From a checkpoint of a small audio captioner: batches of 64.
Rows from block 7 of the audio encoder of a small audio captioner, named by matrix and row number. Rows with one number within an expert belong to one neuron, the router's apart. Each number is 500 + 25 x the weight over its row's rms, rounded and kept within 0 to 999. All counts start at 0. Numbers have three digits each. After the name is the row's rms in percent of the matrix's.
After each expert's rows are labels from the 100 clips, of 14976, where the router gives the expert most weight on average: "lies over" is the class under the peak. Only what is clearly more common there than usual is listed. The data: synthesized solo parts of chorales (CocoChorales). In brackets: how many of the 100, against the usual share in percent.
# router: router (encoder.blocks.7.mlp.router.weight, 8x384, trained with AdamW), inputs 55-109
# up: expert up (encoder.blocks.7.mlp.up, 8x192x384), inputs 55-109
# down: expert down (encoder.blocks.7.mlp.down, 8x384x192, transposed), outputs 55-109

# expert 2
router.2 099:534475498503495492485466489455500487515489507504484523511482482485524471481488507536501550490489504551528486472480482525488524494502477556536521453506497505478484468
up.0 116:502446471462511492492534523504480450538509497485516505497529497510498495488488525448537478515515516438510459526520478539507474531489510503460498505492507519481495505
down.0 118:473477528500479506486478489492484519482504528542479495486526503499523500517493544533448519497476488537485502529499507513492477505460497445522504494490467506477544493
up.1 147:498513500568519511489535518461528508520523466452480481527516508458489511501494458486482492481491453489520538530503541502509507521536494499544513489489484502488502519
down.1 128:526521518469511529508511477488526495486501529486472494504513535462499457473497469508501525469522542524517533466501494543503536510470471509491511470525548474509457542
up.2 079:510484472490499548477450494498570468472534508504511489487526506535531509521481510496544489514499476457482482513533471511521518475516503480525493496496514529506507476
down.2 083:492490486495476464498477471501513537490462508504512517503505485497525489473483560478469512507471493504491472516461491520519474474490515457500542485506480525495489510
up.3 102:543477498495533514513503498526503505505512527489526505500498497491517531438544522497480507504498500478494503505555485512502493561499512497474525491478473493461508498
down.3 101:539452520520495486516494520526467453486509495534521500497515500499502492543513492483475536511491493469534508462476528432540519575484490508489505532548462498507492506
up.4 091:474528513469468486488554494500515486492512541480485548501495535507508510528500480509509531482459500522449509459503511495493536551493500520477532506488567488538452532
down.4 100:557535470492499487482467457494510491534460470519471488486523479466482499492530484525534491509509551536448449489469456485523529460501515479516498485495509475482500481
up.5 063:542480501485502492476492540491510517508513513511467512496540543520462493506468473470491493480523482426490533518483515456494483518481492555500529494499505504500488515
down.5 071:487551486497479504502496459518512517460511503482534506468509447523477536523460485545479492512517546529520482522463478491497507527496491466470482539483497478559509477
up.6 076:437542486545504537497471517497457450498481491477481510532516490481498477482490504541509510479480463531538485480481478509504482491470480507481487512507494466490478492
down.6 080:512513505485483470498512550486503538472485482522497499500533500467536474483503538463488533494481534506505480474551494528505512528504497469511491535491535476532555493
up.7 128:478468514537470486567487538473525492486492521527534478520515508471551544518505531499503490496443496535518519505548507518522518503478491466461516508473492529508498500
down.7 114:537512521487537516520546495485506543528473466511476496482487481493531505479516506504535493509506500472507492499492440498526460447471498486528529527497497516488496544
up.8 068:511501527427529487523560553491533495508516532484487510490488493473518532473507501485462469461525506481510522501533495498507512465466484509500494496499502517482509504
down.8 072:515497522527484506473540468469484503503497502511515456469513487489497490489497525530524483494482455517495516500534493452491453536490497524492520466530476508553508484
up.9 074:515478495518471465494523510505495494481490482495541562498488480484455498484532477538548489464541566472498464505526479489465494512527504537450495521521471457519452463
down.9 076:497501499528517534484500495476463472549467480469503556520521498525503490479494469466505560490524455498461493482455482520500504534484510479559507485482503538516517554
up.10 051:509491504498526443472471458478510523501537505526491496505486489535502487513485465527549472497501544484513490441534525486489524576530483532496525498481489498555550495
down.10 063:507512511473484488536484496506491544506519486486546510480503486507537490457468482502525426497490501518504480530495482490456425507509506501480511549444517495483508498
up.11 056:520496487478488478501467465520509434468493488508539524547493495490486514472515480481472543468505556502526500470489528490510497475489550520499481497503478469487456540
down.11 062:519470512471484498512547514515499509482491509486498506498513487505512469501519528472437514433501493492437483493512529538528510528501484490512483496479498478506471504
up.12 116:535566534495507536513455473496465473565513499526493469483481538473533467538498535546482487481485476526497509478497538486487482513549500498464471521545490531499440541
down.12 106:480509507460510517555445522453537506490502508513534498480536462520460513536500492459491507538545494477486541471480475489516492539467501518521521469497498509496498509
up.13 101:564537470446519507477486500518473500478490529530529491544497506496461484482469492509468506514493493499445512511484508503504492440499506513511523477501489451495497501
down.13 104:471507522555525493458485449509529498456520512459538544498473495500555496487482489522559488489497491503551505448528550489454517494527518513474457502524510509513515502
up.14 080:493498473488502531543503522491532479468511477543518512532528498499492495499492474496502492499494535472466477495496475522500489452515474527516504510441505504525503487
down.14 078:529479507513478496499491505480474486509484497530500511488522461520459524489490474470553523489459503509495513487513527536488532491548490493488486522531513468504489504
lies over: silence (63 vs 25.5)

# expert 5
router.5 106:545495515454520500502504546516527489505435477563474526474450473527544522497502507473542485497480530505461494516502497513450502466488470550526500501500514492490528482
up.0 079:461494509500484456482512491508480500505477521506511557505471472484502457500452481484562490529515480526489443483493488543496521464498527515545499523458521522503508517
down.0 088:514493469497523514477513492518540465485513526507518473502498482534452477499496518464549519511503492495483512492479447514474512461499538509490496516480468506528532475
up.1 108:507448510511480433512468482569504513495519491495544490430500516521514500466499566466470500487474537488524520499481495501484502425478495515501499497515505495529491501
down.1 107:532503491480504498495487546548453519458508514528536557495474504496476438521478481504500485495506525589528508496504492511463496509493500458474524538486477497520466515
up.2 106:481508493528503469463442475523497493487498474481568522468499464467465474474519456500518487494504497502546500491524481468523498498483482521446486510554473529539518502
down.2 105:498482509472522480520497483479518485498479496499510506536515515515459527548492512515471553488468513532521460490483499469545503514499511499543497479536526509467515496
up.3 080:545560504522505484513491542522459524518542509500478501473502511525508486497501518465542502507515487534542485518502522475478510535505463537491516474499474513508510519
down.3 083:524521470484476470501526484516498505557493480513472491486476488455523506453526507522498490481489515503502506491471452541528537509520484505513517537547494530503464452
up.4 098:496523501504479474490502488508530496496486458525541499482492477507452494481502515496488466526512486505473549503490505505528450506481500505460531512521501518497537475
down.4 103:531513485502507530552492495515513463496484468510480466510486482491500489498483443517525497467454497523502505452536491523512500514492468550477489544484513587469454502
up.5 097:489490505530482518498502482495496505542461470535486459468479499466503482497516506478483455485503507487543500483474536492507519511513546465506505505479496513471493493
down.5 093:491509498498459507513509520458499517464487513482469495491510535539550496551514484526486463474503536512471508519511543491511491529448539538535523491520519475471483564
up.6 109:502513458471533490503487535526480480537498472534502483540504506520529528508521498515522445479500486475469509475524522519490527518525449463513489475463476526490426513
down.6 116:494457509505488539504508546497484521526461466525452500505510526519487451528481532459546466494513528473490492487536486499504486504525481498508484528483513482493498472
up.7 114:518474464505479432541498472502507514506486551484505546513481512541536458488475513513505473502516562525459468498483489518504480478498507517490514516444457486495491459
down.7 099:521522513484500477499505521476480468525481539475499503463468500502514458480520519477462510509477489546525478487509478481489500441509487458498530525517501497498500519
up.8 116:438487503505520514476525505517511466528484508496506502472468458497502530483524529517507517541481464466524490516520496519477519481573472492534529533497489485545488521
down.8 120:534458522483512523504476502444537506491475542551490519490543461485507472498539478506504502524512475517520523550486466505533524479487465515512504548519469492517521456
up.9 100:519493489483457433508479483510489525565513502476486451479509553512491522488454550480468514498519497494523480504528492495535517489478488516495518517484541495457488532
down.9 103:503488486455508540481491490484512477459526510525533492529484475491509481539533511507515485500531502552478490487532488459518504482453460502501461495460501472495520476
up.10 095:535528485555443529471529495472515470526527495519487509493463475549489507489467479488497532512525504517499507508535482507485525523494536485489481506532493468513445487
down.10 099:484524489488539496518483506491509506489503444512469510468470499503498493466550567505479457451513570515497509501502476483486456496457509488525483493527506474424503537
up.11 114:501529514447511524501457486552513521505456504549519494505471464487513517481514535509531486513490525493448488470503466484515569507458544463533504482483509492479480488
down.11 107:523510482515492586492502513509507462487472481490490533510450514555517489487499508464490466530524484489513503467477470463498496455524493482432463459529507498474463471
up.12 090:453495496509515495488493479472477483483533517465512526500548514482473492490515519467467471468541523522512458489487524484472491474506501517513489490555485532532499456
down.12 093:537512487518530521492486475488501537496512551459555515516512484477517493506502491451545512499508562489513495501549509534550448497433508504445468482504505447488471520
up.13 113:478481472512503523496494503451515479522496499487493528469496493518497558521519520516538471521505494512517525478506497494481469488505456491519537502539461455498531484
down.13 100:557474551510505508526507487496510537506494495486515528543505465516508475460463469537495517552530495495477491522496477487533511444489520473523506515441488534482504490
up.14 103:515483522493492504463496559517533481494440511475503481461491470518479472485494514499496507509539502547515540444516453515482466487515481470517506485508559480506494519
down.14 102:561474477527505521523480506475495477546556499506501491509537469550508507526501462559494479519469479537485481531442492529467488495563514531503518555491502483517525460
lies over: A#3 (36 vs 2.5)

# expert 1
router.1 098:495502541473509525476452461470513469493533501511532501540497501491423493501510507532467501474486452505458495474538510504490535503487463504519459539558485489519493489
up.0 086:521450443513499484446486506515511516491433485530526521519504497474452478485493514520516527451483478484451514527519462496479481564514556477504509475494488486483516487
down.0 093:470495519455493542487525529507441511493543496480497507497478514514483477501487476506485463476494517501491493500479501485518527502523510510533501495495461507511442502
up.1 101:472503496543508485484510468502500495513474507503524493492493518484536485494498470512546517462461503536540495454460494467533495472489522515517506482507522505518517523
down.1 098:495479514506477491516457520491498524446483477464525539499506502557482494522469448510470539501535488529482473555523480461481554532454499417469510489472528523476478489
up.2 068:505473522534488479462491504445488467474534482483478495507512514523458496516490490460504500513452503502544528489467503501483482480492493544503549513553503531497508441
down.2 072:530520499490474466476512495488508487484537514486488523533509494540508516455514521505481538501506495509498514511502536514532468515464494519462537526493501469516539512
up.3 119:523524530498507502475531465521485506502546472502463488468518502490498501508542492515485531466515552506507490494487463482502509457502542505446524504497494504479474510
down.3 121:487544485446508469483512481459486509503496510512479506471495491526495463520533512489491491469519462465494498512478484512507489489524541556508473477522516513506538490
up.4 111:519515479541517481522479486537455500485517486513499466516502491525521490501477469536463521484503495509456535513469521500526508544450477519530506456498519533453499501
down.4 111:536503541517517507546469453460538530490454493494471478503506498464497485514534509471472472498414543546533464475505498503488480502509526509460557495527514522496481497
up.5 110:483520458484484499529460500498479539468480488528538499462470487490485501475478532484514516476476455507502512483466493489477543480472489522540461492528480530515522502
down.5 113:450493511529508484473495480519553539507514511549524537530498486500491513527496487509528561549486472503494496467482501476492524487512492508520494496440500454522499541
up.6 099:474504507503501514503574516532476511488482457498471542515497542506487462474522468528455529490537510534508520478453508501493510514476540481517499496508548543464492510
down.6 104:504491487520495508452512517510475497459503490485518491542502502510508502492499489469548525550512574515512504586521487486477505536463508452489497513518516466513510486
up.7 106:509499497527518528445506489501483526505498471521448480559508520530527467510526460524470552465481443499487490513495535521522509517519480515492506470506526509486500477
down.7 102:505489522469485499554472487527463483499505523491494501496494487517535509512502535477499469498521522493525514491505498497525522484507499484507534452518531469514494485
up.8 075:518507473541489492548475540494508474544465491486478508485528475498517488516522545501514531476521531508531517468485497516482481524493503547536498506520527532502483525
down.8 080:501523514505529536497515496510493467440547471533507479505495523481465489465534476478490436501520526514559514526483530487517527424487501487504499444486534477502508511
up.9 107:517433490546482483474462460470451523527509522456497528502500509505501486488502514481526503515502490528452487508534516531502509479483529479523479478523492518474447464
down.9 108:468477511522522534486552491514532470546475466478500512478449517507512512523522516478478509481515512517494516475479528465506528514480499532517500443498505489487499456
up.10 085:510455485515515529486490499473486512512464518509474523490516476497466519507503463523516521510499485519432508505479539519501521497536547489468500468512481547502542478
down.10 093:483466496494509490482483481477482477486485478474488471459502495528522542536545496517479545481510527496507464504473507495493517521501508493453472519520469467504480500
up.11 100:461506502529489512511529525531518524562488448520520449480471502515477498479485468500521454508488440511504528510507497480515509522525480461513484526475498528514501505
down.11 095:462488503498504497508521460499489502495533440483488479467531487493528476506462554497467505522493494495524460510467491476487497480446479529482480475509515490528538481
up.12 109:499510482506518484470507503478478515524488483522499514496524476475469512505536501485489488501495503490511497510536471524488478485513456533474512546489488492559499503
down.12 102:483537507504440494516428496529486523486527472514489507512543516521497488528461530505488478514508522537497473517488490507532480485506487525518494512529487521530485470
up.13 069:474471496492501480540481543492468500535493488504517480549516515473514508466533529503541477494468536554494522513518527477505461490513488495471515513499530504492484493
down.13 074:488513486496477511486510513487486490523475521511488547471544512496507494535486495531498488487510536463521463506499490547544483524473533503483487530532425486495484493
up.14 087:495474485477546499507473482540501486526502515474503464512476529522509485471496511528527461544463511513494525509505493537527510451517519560519540507485526509469478525
down.14 094:510504508524502521481494538466518455493506503541505500463555536471479540495516525501526496493478497457508509507499489489498504474510524514524532464474487525524514511
lies over: D4 (44 vs 3.7)

# expert 7
router.7 099:549494505461504483533518486503496460523484493527535508468464473460540506504524492515532452509514492516478519490480483503546491511475515484503498522481500520512472492
up.0 102:493508517497479477492472521506507487525493493521498528482527508456542483522501534476459502494537496541515474490479496496528544545514514510480473522503461529511515548
down.0 100:457505587528451503481509502470505508523483455492484509495476519498528510551504479477526478490501497505533517509499469511532485491498475482495509503498550478519490454
up.1 088:499507539495526497517512517482495507454539512491470520498505501514457463510488479472459501517479536464510505470542502484516465547510461502485492495516462526501506465
down.1 090:574542537518471466510501482528461495478466497492520481472526511477472519515510478484488519502446500514473504485481511501458530510471507474519508491536445489477482496
up.2 075:489469470514477497494496488515512516516485461461489497496505487469487523487525504528496505497510498497560487485473495460493512464516478481486478481503491456480495523
down.2 077:457479489481511553503518523519493511509482490500481511470494489547509544514494495442480506485508505502486463522486518500503501511497504487494489511472455500512536492
up.3 093:470537511480498510500501518453506483494472526524477483482522546513534533500541487499473493473480531480463529517472537532517486525516489483534545500429478515492503485
down.3 100:549515433539540503487527499456531550497497505475513460492455474523500497534493511466472516516527498456474556468461528493466494474459503482492528508560505518469509477
up.4 101:540480482464516515479501523532548517519505475494495503515515529502508468486492490496511465507506536556506506505539526534474458503487462508528476512541481529511541484
down.4 096:479536474479526523521494520504483481513495482470507518474495501512510503527498510509487492487492497485505506553519534455487448495532490502528505494505502477461501475
up.5 099:523467481511483489446539507477505510468518492499534543476476483471500477496504460508475571466501452507558509513501472497492523469539487542484503500547459504473493477
down.5 100:490500530477476463508446513502534533515507499452468481499479475447523480502496484497499492474511513508466524513534539474497544504523483516497466516475489477455469464
up.6 090:474541525489440499553504474497580529547517493479489476481471462490472468525489520504552499519439472472473484514486515538536513511519502477520506499523499486517480518
down.6 095:461513464509488528494546518496489466522486550596502503472464494507489499506475525470527535518459456512502482495492496519530530466499491525484525509492493541495529495
up.7 108:521467539477503499510545523497519512480489494472427513519515535509463510519459507537493518490473499477506492524445515494475450472477503380478491507515515478473506533
down.7 101:505500512514531501506492512494495475472523501520524519508503471469489524495482462517475555513501518491483512529516525469517516520482491439549473541492502494481508518
up.8 087:532504467496496472510475498518491526461511500485522481503466497489518476511513479464465487459529497503468483443479473502544478534516523445430509508498506487495502479
down.8 087:481492483507498519450549482444478479429501512495501484493544526512535518496481452484539505561470534514457451519493470480464501498502460478462486479489495489495522492
up.9 115:500502466496442527500484503445484475469475473499505524515500463480499522535527553493523519507476537527540537481540584468488493493487482503494568495543454452518507517
down.9 114:480475465454502463528506466502489457514514473498501458516563417561548473503498472523550466503470491451494480513488520515509494496435509527504496502484519486453512469
up.10 101:531458539521554491453463499461528538507524515549528536502514507466539532518533500495526491524504480545493468521505460505478491475498486494509513463482549474489493538
down.10 102:498479467512469480477490477465487472457505549493482478468503508497519493532489520496502555516495502476512514549502513482544521544505512511476494513510499522471449487
up.11 072:519520500485498515486467465538497487470466487457585513483487484465450489480492485491474466514453513487487528487486442546517511459546506498521491490513476544511445492
down.11 077:503515517526502527516499551526488433539468511480495477532526524520516508512521488500518475507461538518505502514497492483486481460501517509513497482537502522505505469
up.12 084:464492491499514478503504527517482449486532483442476532486531534536479560478496507501479518516534434474534463517489508515473516511487513527504486483496497534474482489
down.12 085:469476466507454528524547536487545536495493489478488507514489483488511497479550530481549530463560456503487534488515463535507532499492478510492465461468469535523518556
up.13 111:537509509533499493521501506482526535514494485498515484475500507491506490505498491485505490455499476448534482482523493515506466510510544484495487497545508542535469474
down.13 108:475434454500468466476478501453505504484517553504511530503488485473537526492538519510446503507487509489517517527476504465462509512488488510567548541538515500467542491
up.14 097:520492479514524459510510542479477505504471523485469493488544492523506477489516533546473509499537513548541525512533456486509516544501537522473503478515501494517508469
down.14 094:495509520506494495511508478501464539491520506518514531527516556507445474516480512455486512466537489457491517534495553489516535508540523441532478521512500500475450498
lies over: F#5 (28 vs 2.3); B4 (26 vs 3.1)

# expert 6
router.6 100:478518438526481512482503513487498480518531489487527539498546498474486490498506524490541517511552496473478499537527432497517484498550562485516504512500485468486488472
up.0 097:435485485484471506512515529466507541490541508507505467469497503453552470514502494495488486460486499522480530503496509517505491486459496469498456522500495460521471465
down.0 096:518477489493522500527451478512473490518511460489537467493557521476497523501483518472464504527490529516496508526511481524539492464501530517514529492535468539553490524
up.1 096:498480482490526503451485475522497532486474501490471514505464484507505511497511462512493496473488499504492486505545537549462513504520537438451510502497532496534506502
down.1 098:502482537471566515488543495508508487485533487520548524499451477539467488484526529455506521483457483519494504511517480480469507566489492524516493486470524531491497527
up.2 099:497485507472498488513512463484463469469536474511493480511537502525504489470498471483496504449461493563481494478529494528511504491508485516513557496524486491499490502
down.2 094:524495494469505473468493521501484526465506499513482491490523513499504490513483468509511507529470552517512487476498529457529478459487512472490533500482491511479547471
up.3 086:512463501483511531524515519497513492463484469539476479507552471525478498503571500510530531538488509514539497543510469516530511494543476512508522455512491486487483484
down.3 092:508533519479506473481474516502542498443503495530488494491526509543502502458587521556465505483498519489471503500543486508526498523469487440491513498487527490461539492
up.4 103:516459515506490494511495511471521538507485487519473517499476512498501509505495549504454496472465492495526505494503466497522547538493459493494491486523486517475481511
down.4 104:487523504471481501526501493508483482522491498527462546492578511524529508491457472480506487487465530494501518512499534479493458460517540493471496472509463481492480481
up.5 066:547488472525522472469501543455472505482448493500445493553504506438509484425512530512530539514494514511549495519477522498506512495508479503528494549483483477443535499
down.5 071:492532440487509452492520441518494539516488533533530512489514507519480515478489446520524492515512527515510492520501527511502501534496496505469517515472502514508501521
up.6 111:496474487516495461495515504509547491476554478483517510508471509477501502484513489524517530508527457493522505503508507512450477532511524512499478517500475516498455501
down.6 106:521520513508477486560517488498517545487495475566519539471475501459493487501498503496554535502494477497499552491475482494461492454499482529519513511507504493480489469
up.7 107:485512489484487513492531525503457511515531479520489467538548469486522537509487536504490490498518479483495509524441466502522513465510502531470469459483513489519516540
down.7 104:491532485507526513517504497445502480554476527483477498493514495492492434499479522500526505462515486467463527518491500511470520496489513505475480462556498468502498507
up.8 079:519529527519487508528514496504494484491483534540499454500528426527521499492485533535555524474551481508535512493513517490475502497512477485478557501508466497488482473
down.8 078:509479519505493502500491540523520488502514485529548495515495469522482435513488503493528501505486498481503517498484492488477549493483494465490512500480487482518499497
up.9 117:556489476509495522499486511445495522510522529503465474503482508472501461490475510475569491511537522511533491496516524483486527494492488475553501563500477470507503508
down.9 127:496485541533490492512535526526512498475502512494483471557509522476492505517507498532502505522515491510557478507551527466506505516508506521485493499431490530470512507
up.10 103:489516499489524476513514499464511483480473526460504484529480502484469510484500522461472525532518464455511471524497537484495545496504505512488513472519487485507504519
down.10 104:498491489517501511498532498539472518501480477459498530512519501516570519471506506498477541487511447502480503488465480498482521525488527532480533518474515442460486469
up.11 090:479527470496563433536537480517507495496500476497532513519461491478515498515561494490440481472492531500458441526483511510519518507517492537483455493505487528490455497
down.11 094:527546508482450477523482477481521486531511479453536457526496529512491504483487499498487489503444528468485528480530503502538496490507512452509534504481541505485465519
up.12 110:482498508541525503502503516503543503509508509465455485516513453491487503494516514517474531527572526492530460488489552479539498509533493512509513497468509480495529524
down.12 104:512521473496483507463523461480465473547512512500532521495488544509479498502481518537497541476509469451496547490453505524488503520507510451500511502497503508521496502
up.13 087:517493485470497468505498502478487534526563506499505553509472495490532533493494499490498505517514497519522500481499460505485485528508480481462458502487503477513521513
down.13 090:542508538525483521527503503533523542485474496556446485481450486465513462514482494505433522535526510503542514511504481494496511520473477532500511473492487543472497515
up.14 100:518530477476500482501523518519516494480485481530478496517514482513470501534525498504513481506546498435545502542518534424458466506527501516524521509512505507506530505
down.14 099:451544532529515508485450515493474495516441494487482483494514455512489537526465508519469497509486486484463495478468534512519530510504506467484485482464533527482509494
lies over: C5 (81 vs 3.2)

# expert 0
router.0 100:504497473539554458492521494496508533479508511459520486492492554517488520485520491533488544527495507529464470553460493521476520548494480493458474436487482478503501485
up.0 071:547528458476501524533512450488485476555520444500511488523496470528485488511545502494525494461474513494502502486485502528511557470503462530524492533519558516520501502
down.0 072:447508476543494536514497512503451537499450469547524504516533498507508544489469500435510520544485523552495523483507496409512463459537483482479526545479512503485475490
up.1 078:492523542484490470524529485521510508434491483469523509480516485484509521541465495521473466501485507501473508492494485538494492534535490491461466539462494454479468523
down.1 087:502514512513500458495524510492513509524461518505502504500495469467469491517521511498528493526490485515457511567483483541481509511496490517472496479423494471482496484
up.2 093:469506482495530482553478507505489485524523490526521520535535498539523493486502497478513470508484510489519461507523530497565508495503529480481524523558495478506481478
down.2 092:477470535486491473441464505474554477477490508494516514463508521451515492520481513484494521486496483480487480512490453542496474512501504503457440497453496536479542505
up.3 102:505494536472482477523467495466507479505519493527530513509541459490488472523544518504486484521516505490512465520559499504495505478506532427461529540513503465495503530
down.3 097:516543483510510489473504495516475497508486503547542524536474470531495465506470495426507504474495441528561550511520494496542522462518519543502496505505486503515463464
up.4 114:471482473510538470489498494525463488496509497482484495469491491524502479474521465498509518488476533493523450525494510528490491474514464493492490471481521522519533491
down.4 113:464457521574509454489492507462529477496514535466480490491491519526469522485523482446487547512471528529502505516496488513487542482513489498519511504492527484518480430
up.5 099:459501489536490484531521503543474494526538508497498494510409488508526497546467476452479494471458459522535460519501460474470500455487506509479488489570488481523481499
down.5 102:499494533502483493533482497524487544488547481519504470546488475492524482525518525558486494474510496424494510463526482458509527506522557510475478537485483455544496493
up.6 068:522518511517499510523499495490508503533488453478479491545524490481508484465479479520476511522588465516531485503479469499515517508526508507475491475503501538493443509
down.6 075:482464467513451508488486542533469498486454514527512505483448484503510479560532568514568513496515494416519491531484484531460522509512531455463487495494511478498480476
up.7 080:495503505499486540441482450487508549492531466492446468530495475462525522488485499480523470543500515509483546516458491498525491512525476543517464511469500496467517514
down.7 081:496476553503535494482464540488515486523458563487485510455497501491517481501503539501476503510506507470526463559542482475516502502502441503526478517481474528487492496
up.8 091:467545475509463503489531457474472517511465501489550539494518525464483533521537501533492526505514515508486474515470518535512464509522541482500530534503496498518512511
down.8 091:495479448490515510536526476496494496470476518457483552547478531510499495526459457462509475525533489463496501499508558506472512538484500476529456486499505500523516494
up.9 111:489490541546469571519463505514498508467489495511476527512508449496507485459484436495516505504471492475495526480471474483504491509478531506530496509522448520477495483
down.9 118:535506492485488503500503490499443507469471511507505517532543501498518458473514461546466519488517515510484525449509481505525472495515489520553502443495461473522511545
up.10 083:444507511488518483532463469536522485507518511499472519471498479485507530498526495516501486523538519525517520471531514510535467468507482567501540507479530498485510511
down.10 085:504513519500483496459481491520522516518493491543490446538474529492499460486514485466477495508531480480504458422496496470501514508493469493531502532446521495504502550
up.11 069:530531486452439548480481492511485518497487510452454492536452525439490552540486498487487480498550506490479512483512466489511556460489456516521467526521503466527488514
down.11 080:501485528497495487505504520516499493493475465501507523518480480551532485489514534520494494506491469487534527491491495505498518522496505470498552524494511490527490507
up.12 094:488477462519541468502518480508520493540496498482530532489538442519469442498495491512480472515487494486514466511490499514537513471508522483538508521508504524516506499
down.12 094:502478518527490460486517534466469478487492516489466484489522520505522466480526527477477524495473477496532488474506466517511470525514489495541478461492486501500519477
up.13 077:485452476469476492500485514535500484513480486498512540538554515530531491473496514519475484523475494496542505507513442505485505521534512523558496550481496530533505480
down.13 087:560543455507517501517491502491519485500496521500535515504477538486478537470563505478484540439462476502458475540489483509485499491528507509520537439507495473475480497
up.14 073:498511521489462488505525518514504530471484526525483523561474464510494492483477449505482508505531493460455514483467484478511491549476483494464536556491468507546469522
down.14 076:513528553453489511500513491499502501544495481475459512546492524542461483514486461463479488490502528525505479509494491492498479505510498507532525467542497485485477544
lies over: F#3 (40 vs 1.2)

# expert 3
router.3 110:473504523522486458475503493498464490507477514472500468499555539493513471526509515484470500467517517498559478487491525478528512500492534500472484521479542493487520486
up.0 080:531494549475449487532512504488518531508503505499492524468469477527493472475478533500487481496432490548490494502470452480507493518494518510486478478495503503531485503
down.0 081:541513464461473520494503508480502534512499444527493541436489484501541515535501507501469510500510489486514503536509449474495548484505505500518484523490484492526519489
up.1 112:500461522496505511506525507516422461510519501489503526470542503447510502507462511507461528540508539454479503523451484517511511504509507505505488541525502486538526479
down.1 112:489516496496502416475473513518477463511517526525500509473509521474512485486507506447522488445478497499521491482494456512492522509516502509522507523481505526497464517
up.2 090:514499455488472514503499457448470465482490498458508511514543487526536486464455495503474510483529564501541442499540515487504474474480477514514492534484497508483551481
down.2 094:528522529520547533487455493557508492516495455487523475542525507478506547474445539488484485480501530483524506462503499479505504458457492455465494526514518536483479508
up.3 091:548528477462507538467489475481520506516469502468503522461462501478487493489502504525467539505520476437504489497486487521496524488505465505501508493525530514544484495
down.3 097:515490477492526469514520522489471508476517494464490459499484526544542509505522511486489507468536525476498490449520478527493506525500504472496499489512446507484492508
up.4 118:489499527542463501538503543461486494508441506473514511503465512574464480512548468478507496510518493491524441529499513512463531484524521484486513518499497493533515494
down.4 125:516518506434493529540479538547492553512474502523496464508512489512509513485526489460559522552486518507476458510533503508513507521520519484491471519424500523509512438
up.5 113:551522502468424465534473507470527507481502492554492489488469431458500516458518479466483496498495546516479494459529509524534505482449519444472465487481511498498527536
down.5 117:457458521495497501498498506487545508488491533471550479483526512491514479547516531531444506503432518473508492449473492516516522494503461478487502499502532527464471505
up.6 115:541516511451499513455507479488487488509528508546501492503536531461527460483516516481471474510488516504441503475498525471492528458471492515523467515506509475475469515
down.6 122:522517493517525494501464461499517506484513513497498488495458506463494510528505439482490500479477521451489507477512510528508487466511499490486541496485493515506518491
up.7 104:497501517496475475495527513463529479457515484485507539525471556504541501518533527444483476452516449450461478455535528515505502543518478501487484497535494497506498506
down.7 108:502492506531492501477522503537521498525473480487485471534497483515458487504466487499464450509546522482496517495481523499507449532475504472524437505524474517478527471
up.8 102:472517494481545504456508522506459483481515461496502546531465471486544517510525487512473529480464532472482478533526496513466506504506452471526510543531492509523547527
down.8 105:505488472444494460507520526532483452513519513463508493495506503466496518517481499498491489493512512497488486472512494497442533503537500465451522521491514534454448551
up.9 094:466445489567517563483458408485465505464524532499493474542532474491505494509529482500531492514494505503533507478451487459559541509533467503502517499558489491534480554
down.9 099:493504469480495532473505489496489484479510516535494513473486523548464495528519488516445512491523475532480488528486452481513498517490493543501484505557504492484520476
up.10 108:461488502456486512545546506474518516523514511542544499510537501464482455546460479526520484494507490523499525493486471552523522494490518479495480511499506533456495469
down.10 104:541500472506494509502501501508465520509489483545483515533481492470509553527567509523479515489529524543496481490546516481483501482495504471479508473457538516498493483
up.11 108:520526485531514538483519539468486538506466498497493540531502513488517486499521497507503560515517445504514495498510500505504506531487520437510496481514518491489495510
down.11 111:553503481456496438529528569513515505522493454511511531525514526508500517541514531522491505499469497484488520412551507471493514479491545532512547491469460467491497514
up.12 113:523484493478462500502529503505536498530521508455521483551479505504436506516480541526469512446538462505476496547522497470536507494555538466490484496491493547462536519
down.12 113:530529494492505525533507458471463531547488482505504507442459471513515493474472509495448520516479486498490477509454546521539501521516483503521547491500509508485506486
up.13 069:493511482547477469527480481501519466489461472525513460494562533479488477479488489506450510522493518544482482462524494452469533525500535510475534524507553473487469506
down.13 072:511428503513540526501529488539481521529481527485479524508475503521564518514522495493517494527469503470467515526515451515492517472543497521478498516519507548494494490
up.14 108:518504480488504514507524450523523474529471515529496486525495484506497514470491512504511525525464470460502537487480497545501463500485457493463531532496520521473436498
down.14 104:477526487519481493515505516567486513513487517474463478465489494513495461484464500466508522530511434504525477522518526541512518529497528457501520514520477513506500475
lies over: G5 (54 vs 2.1)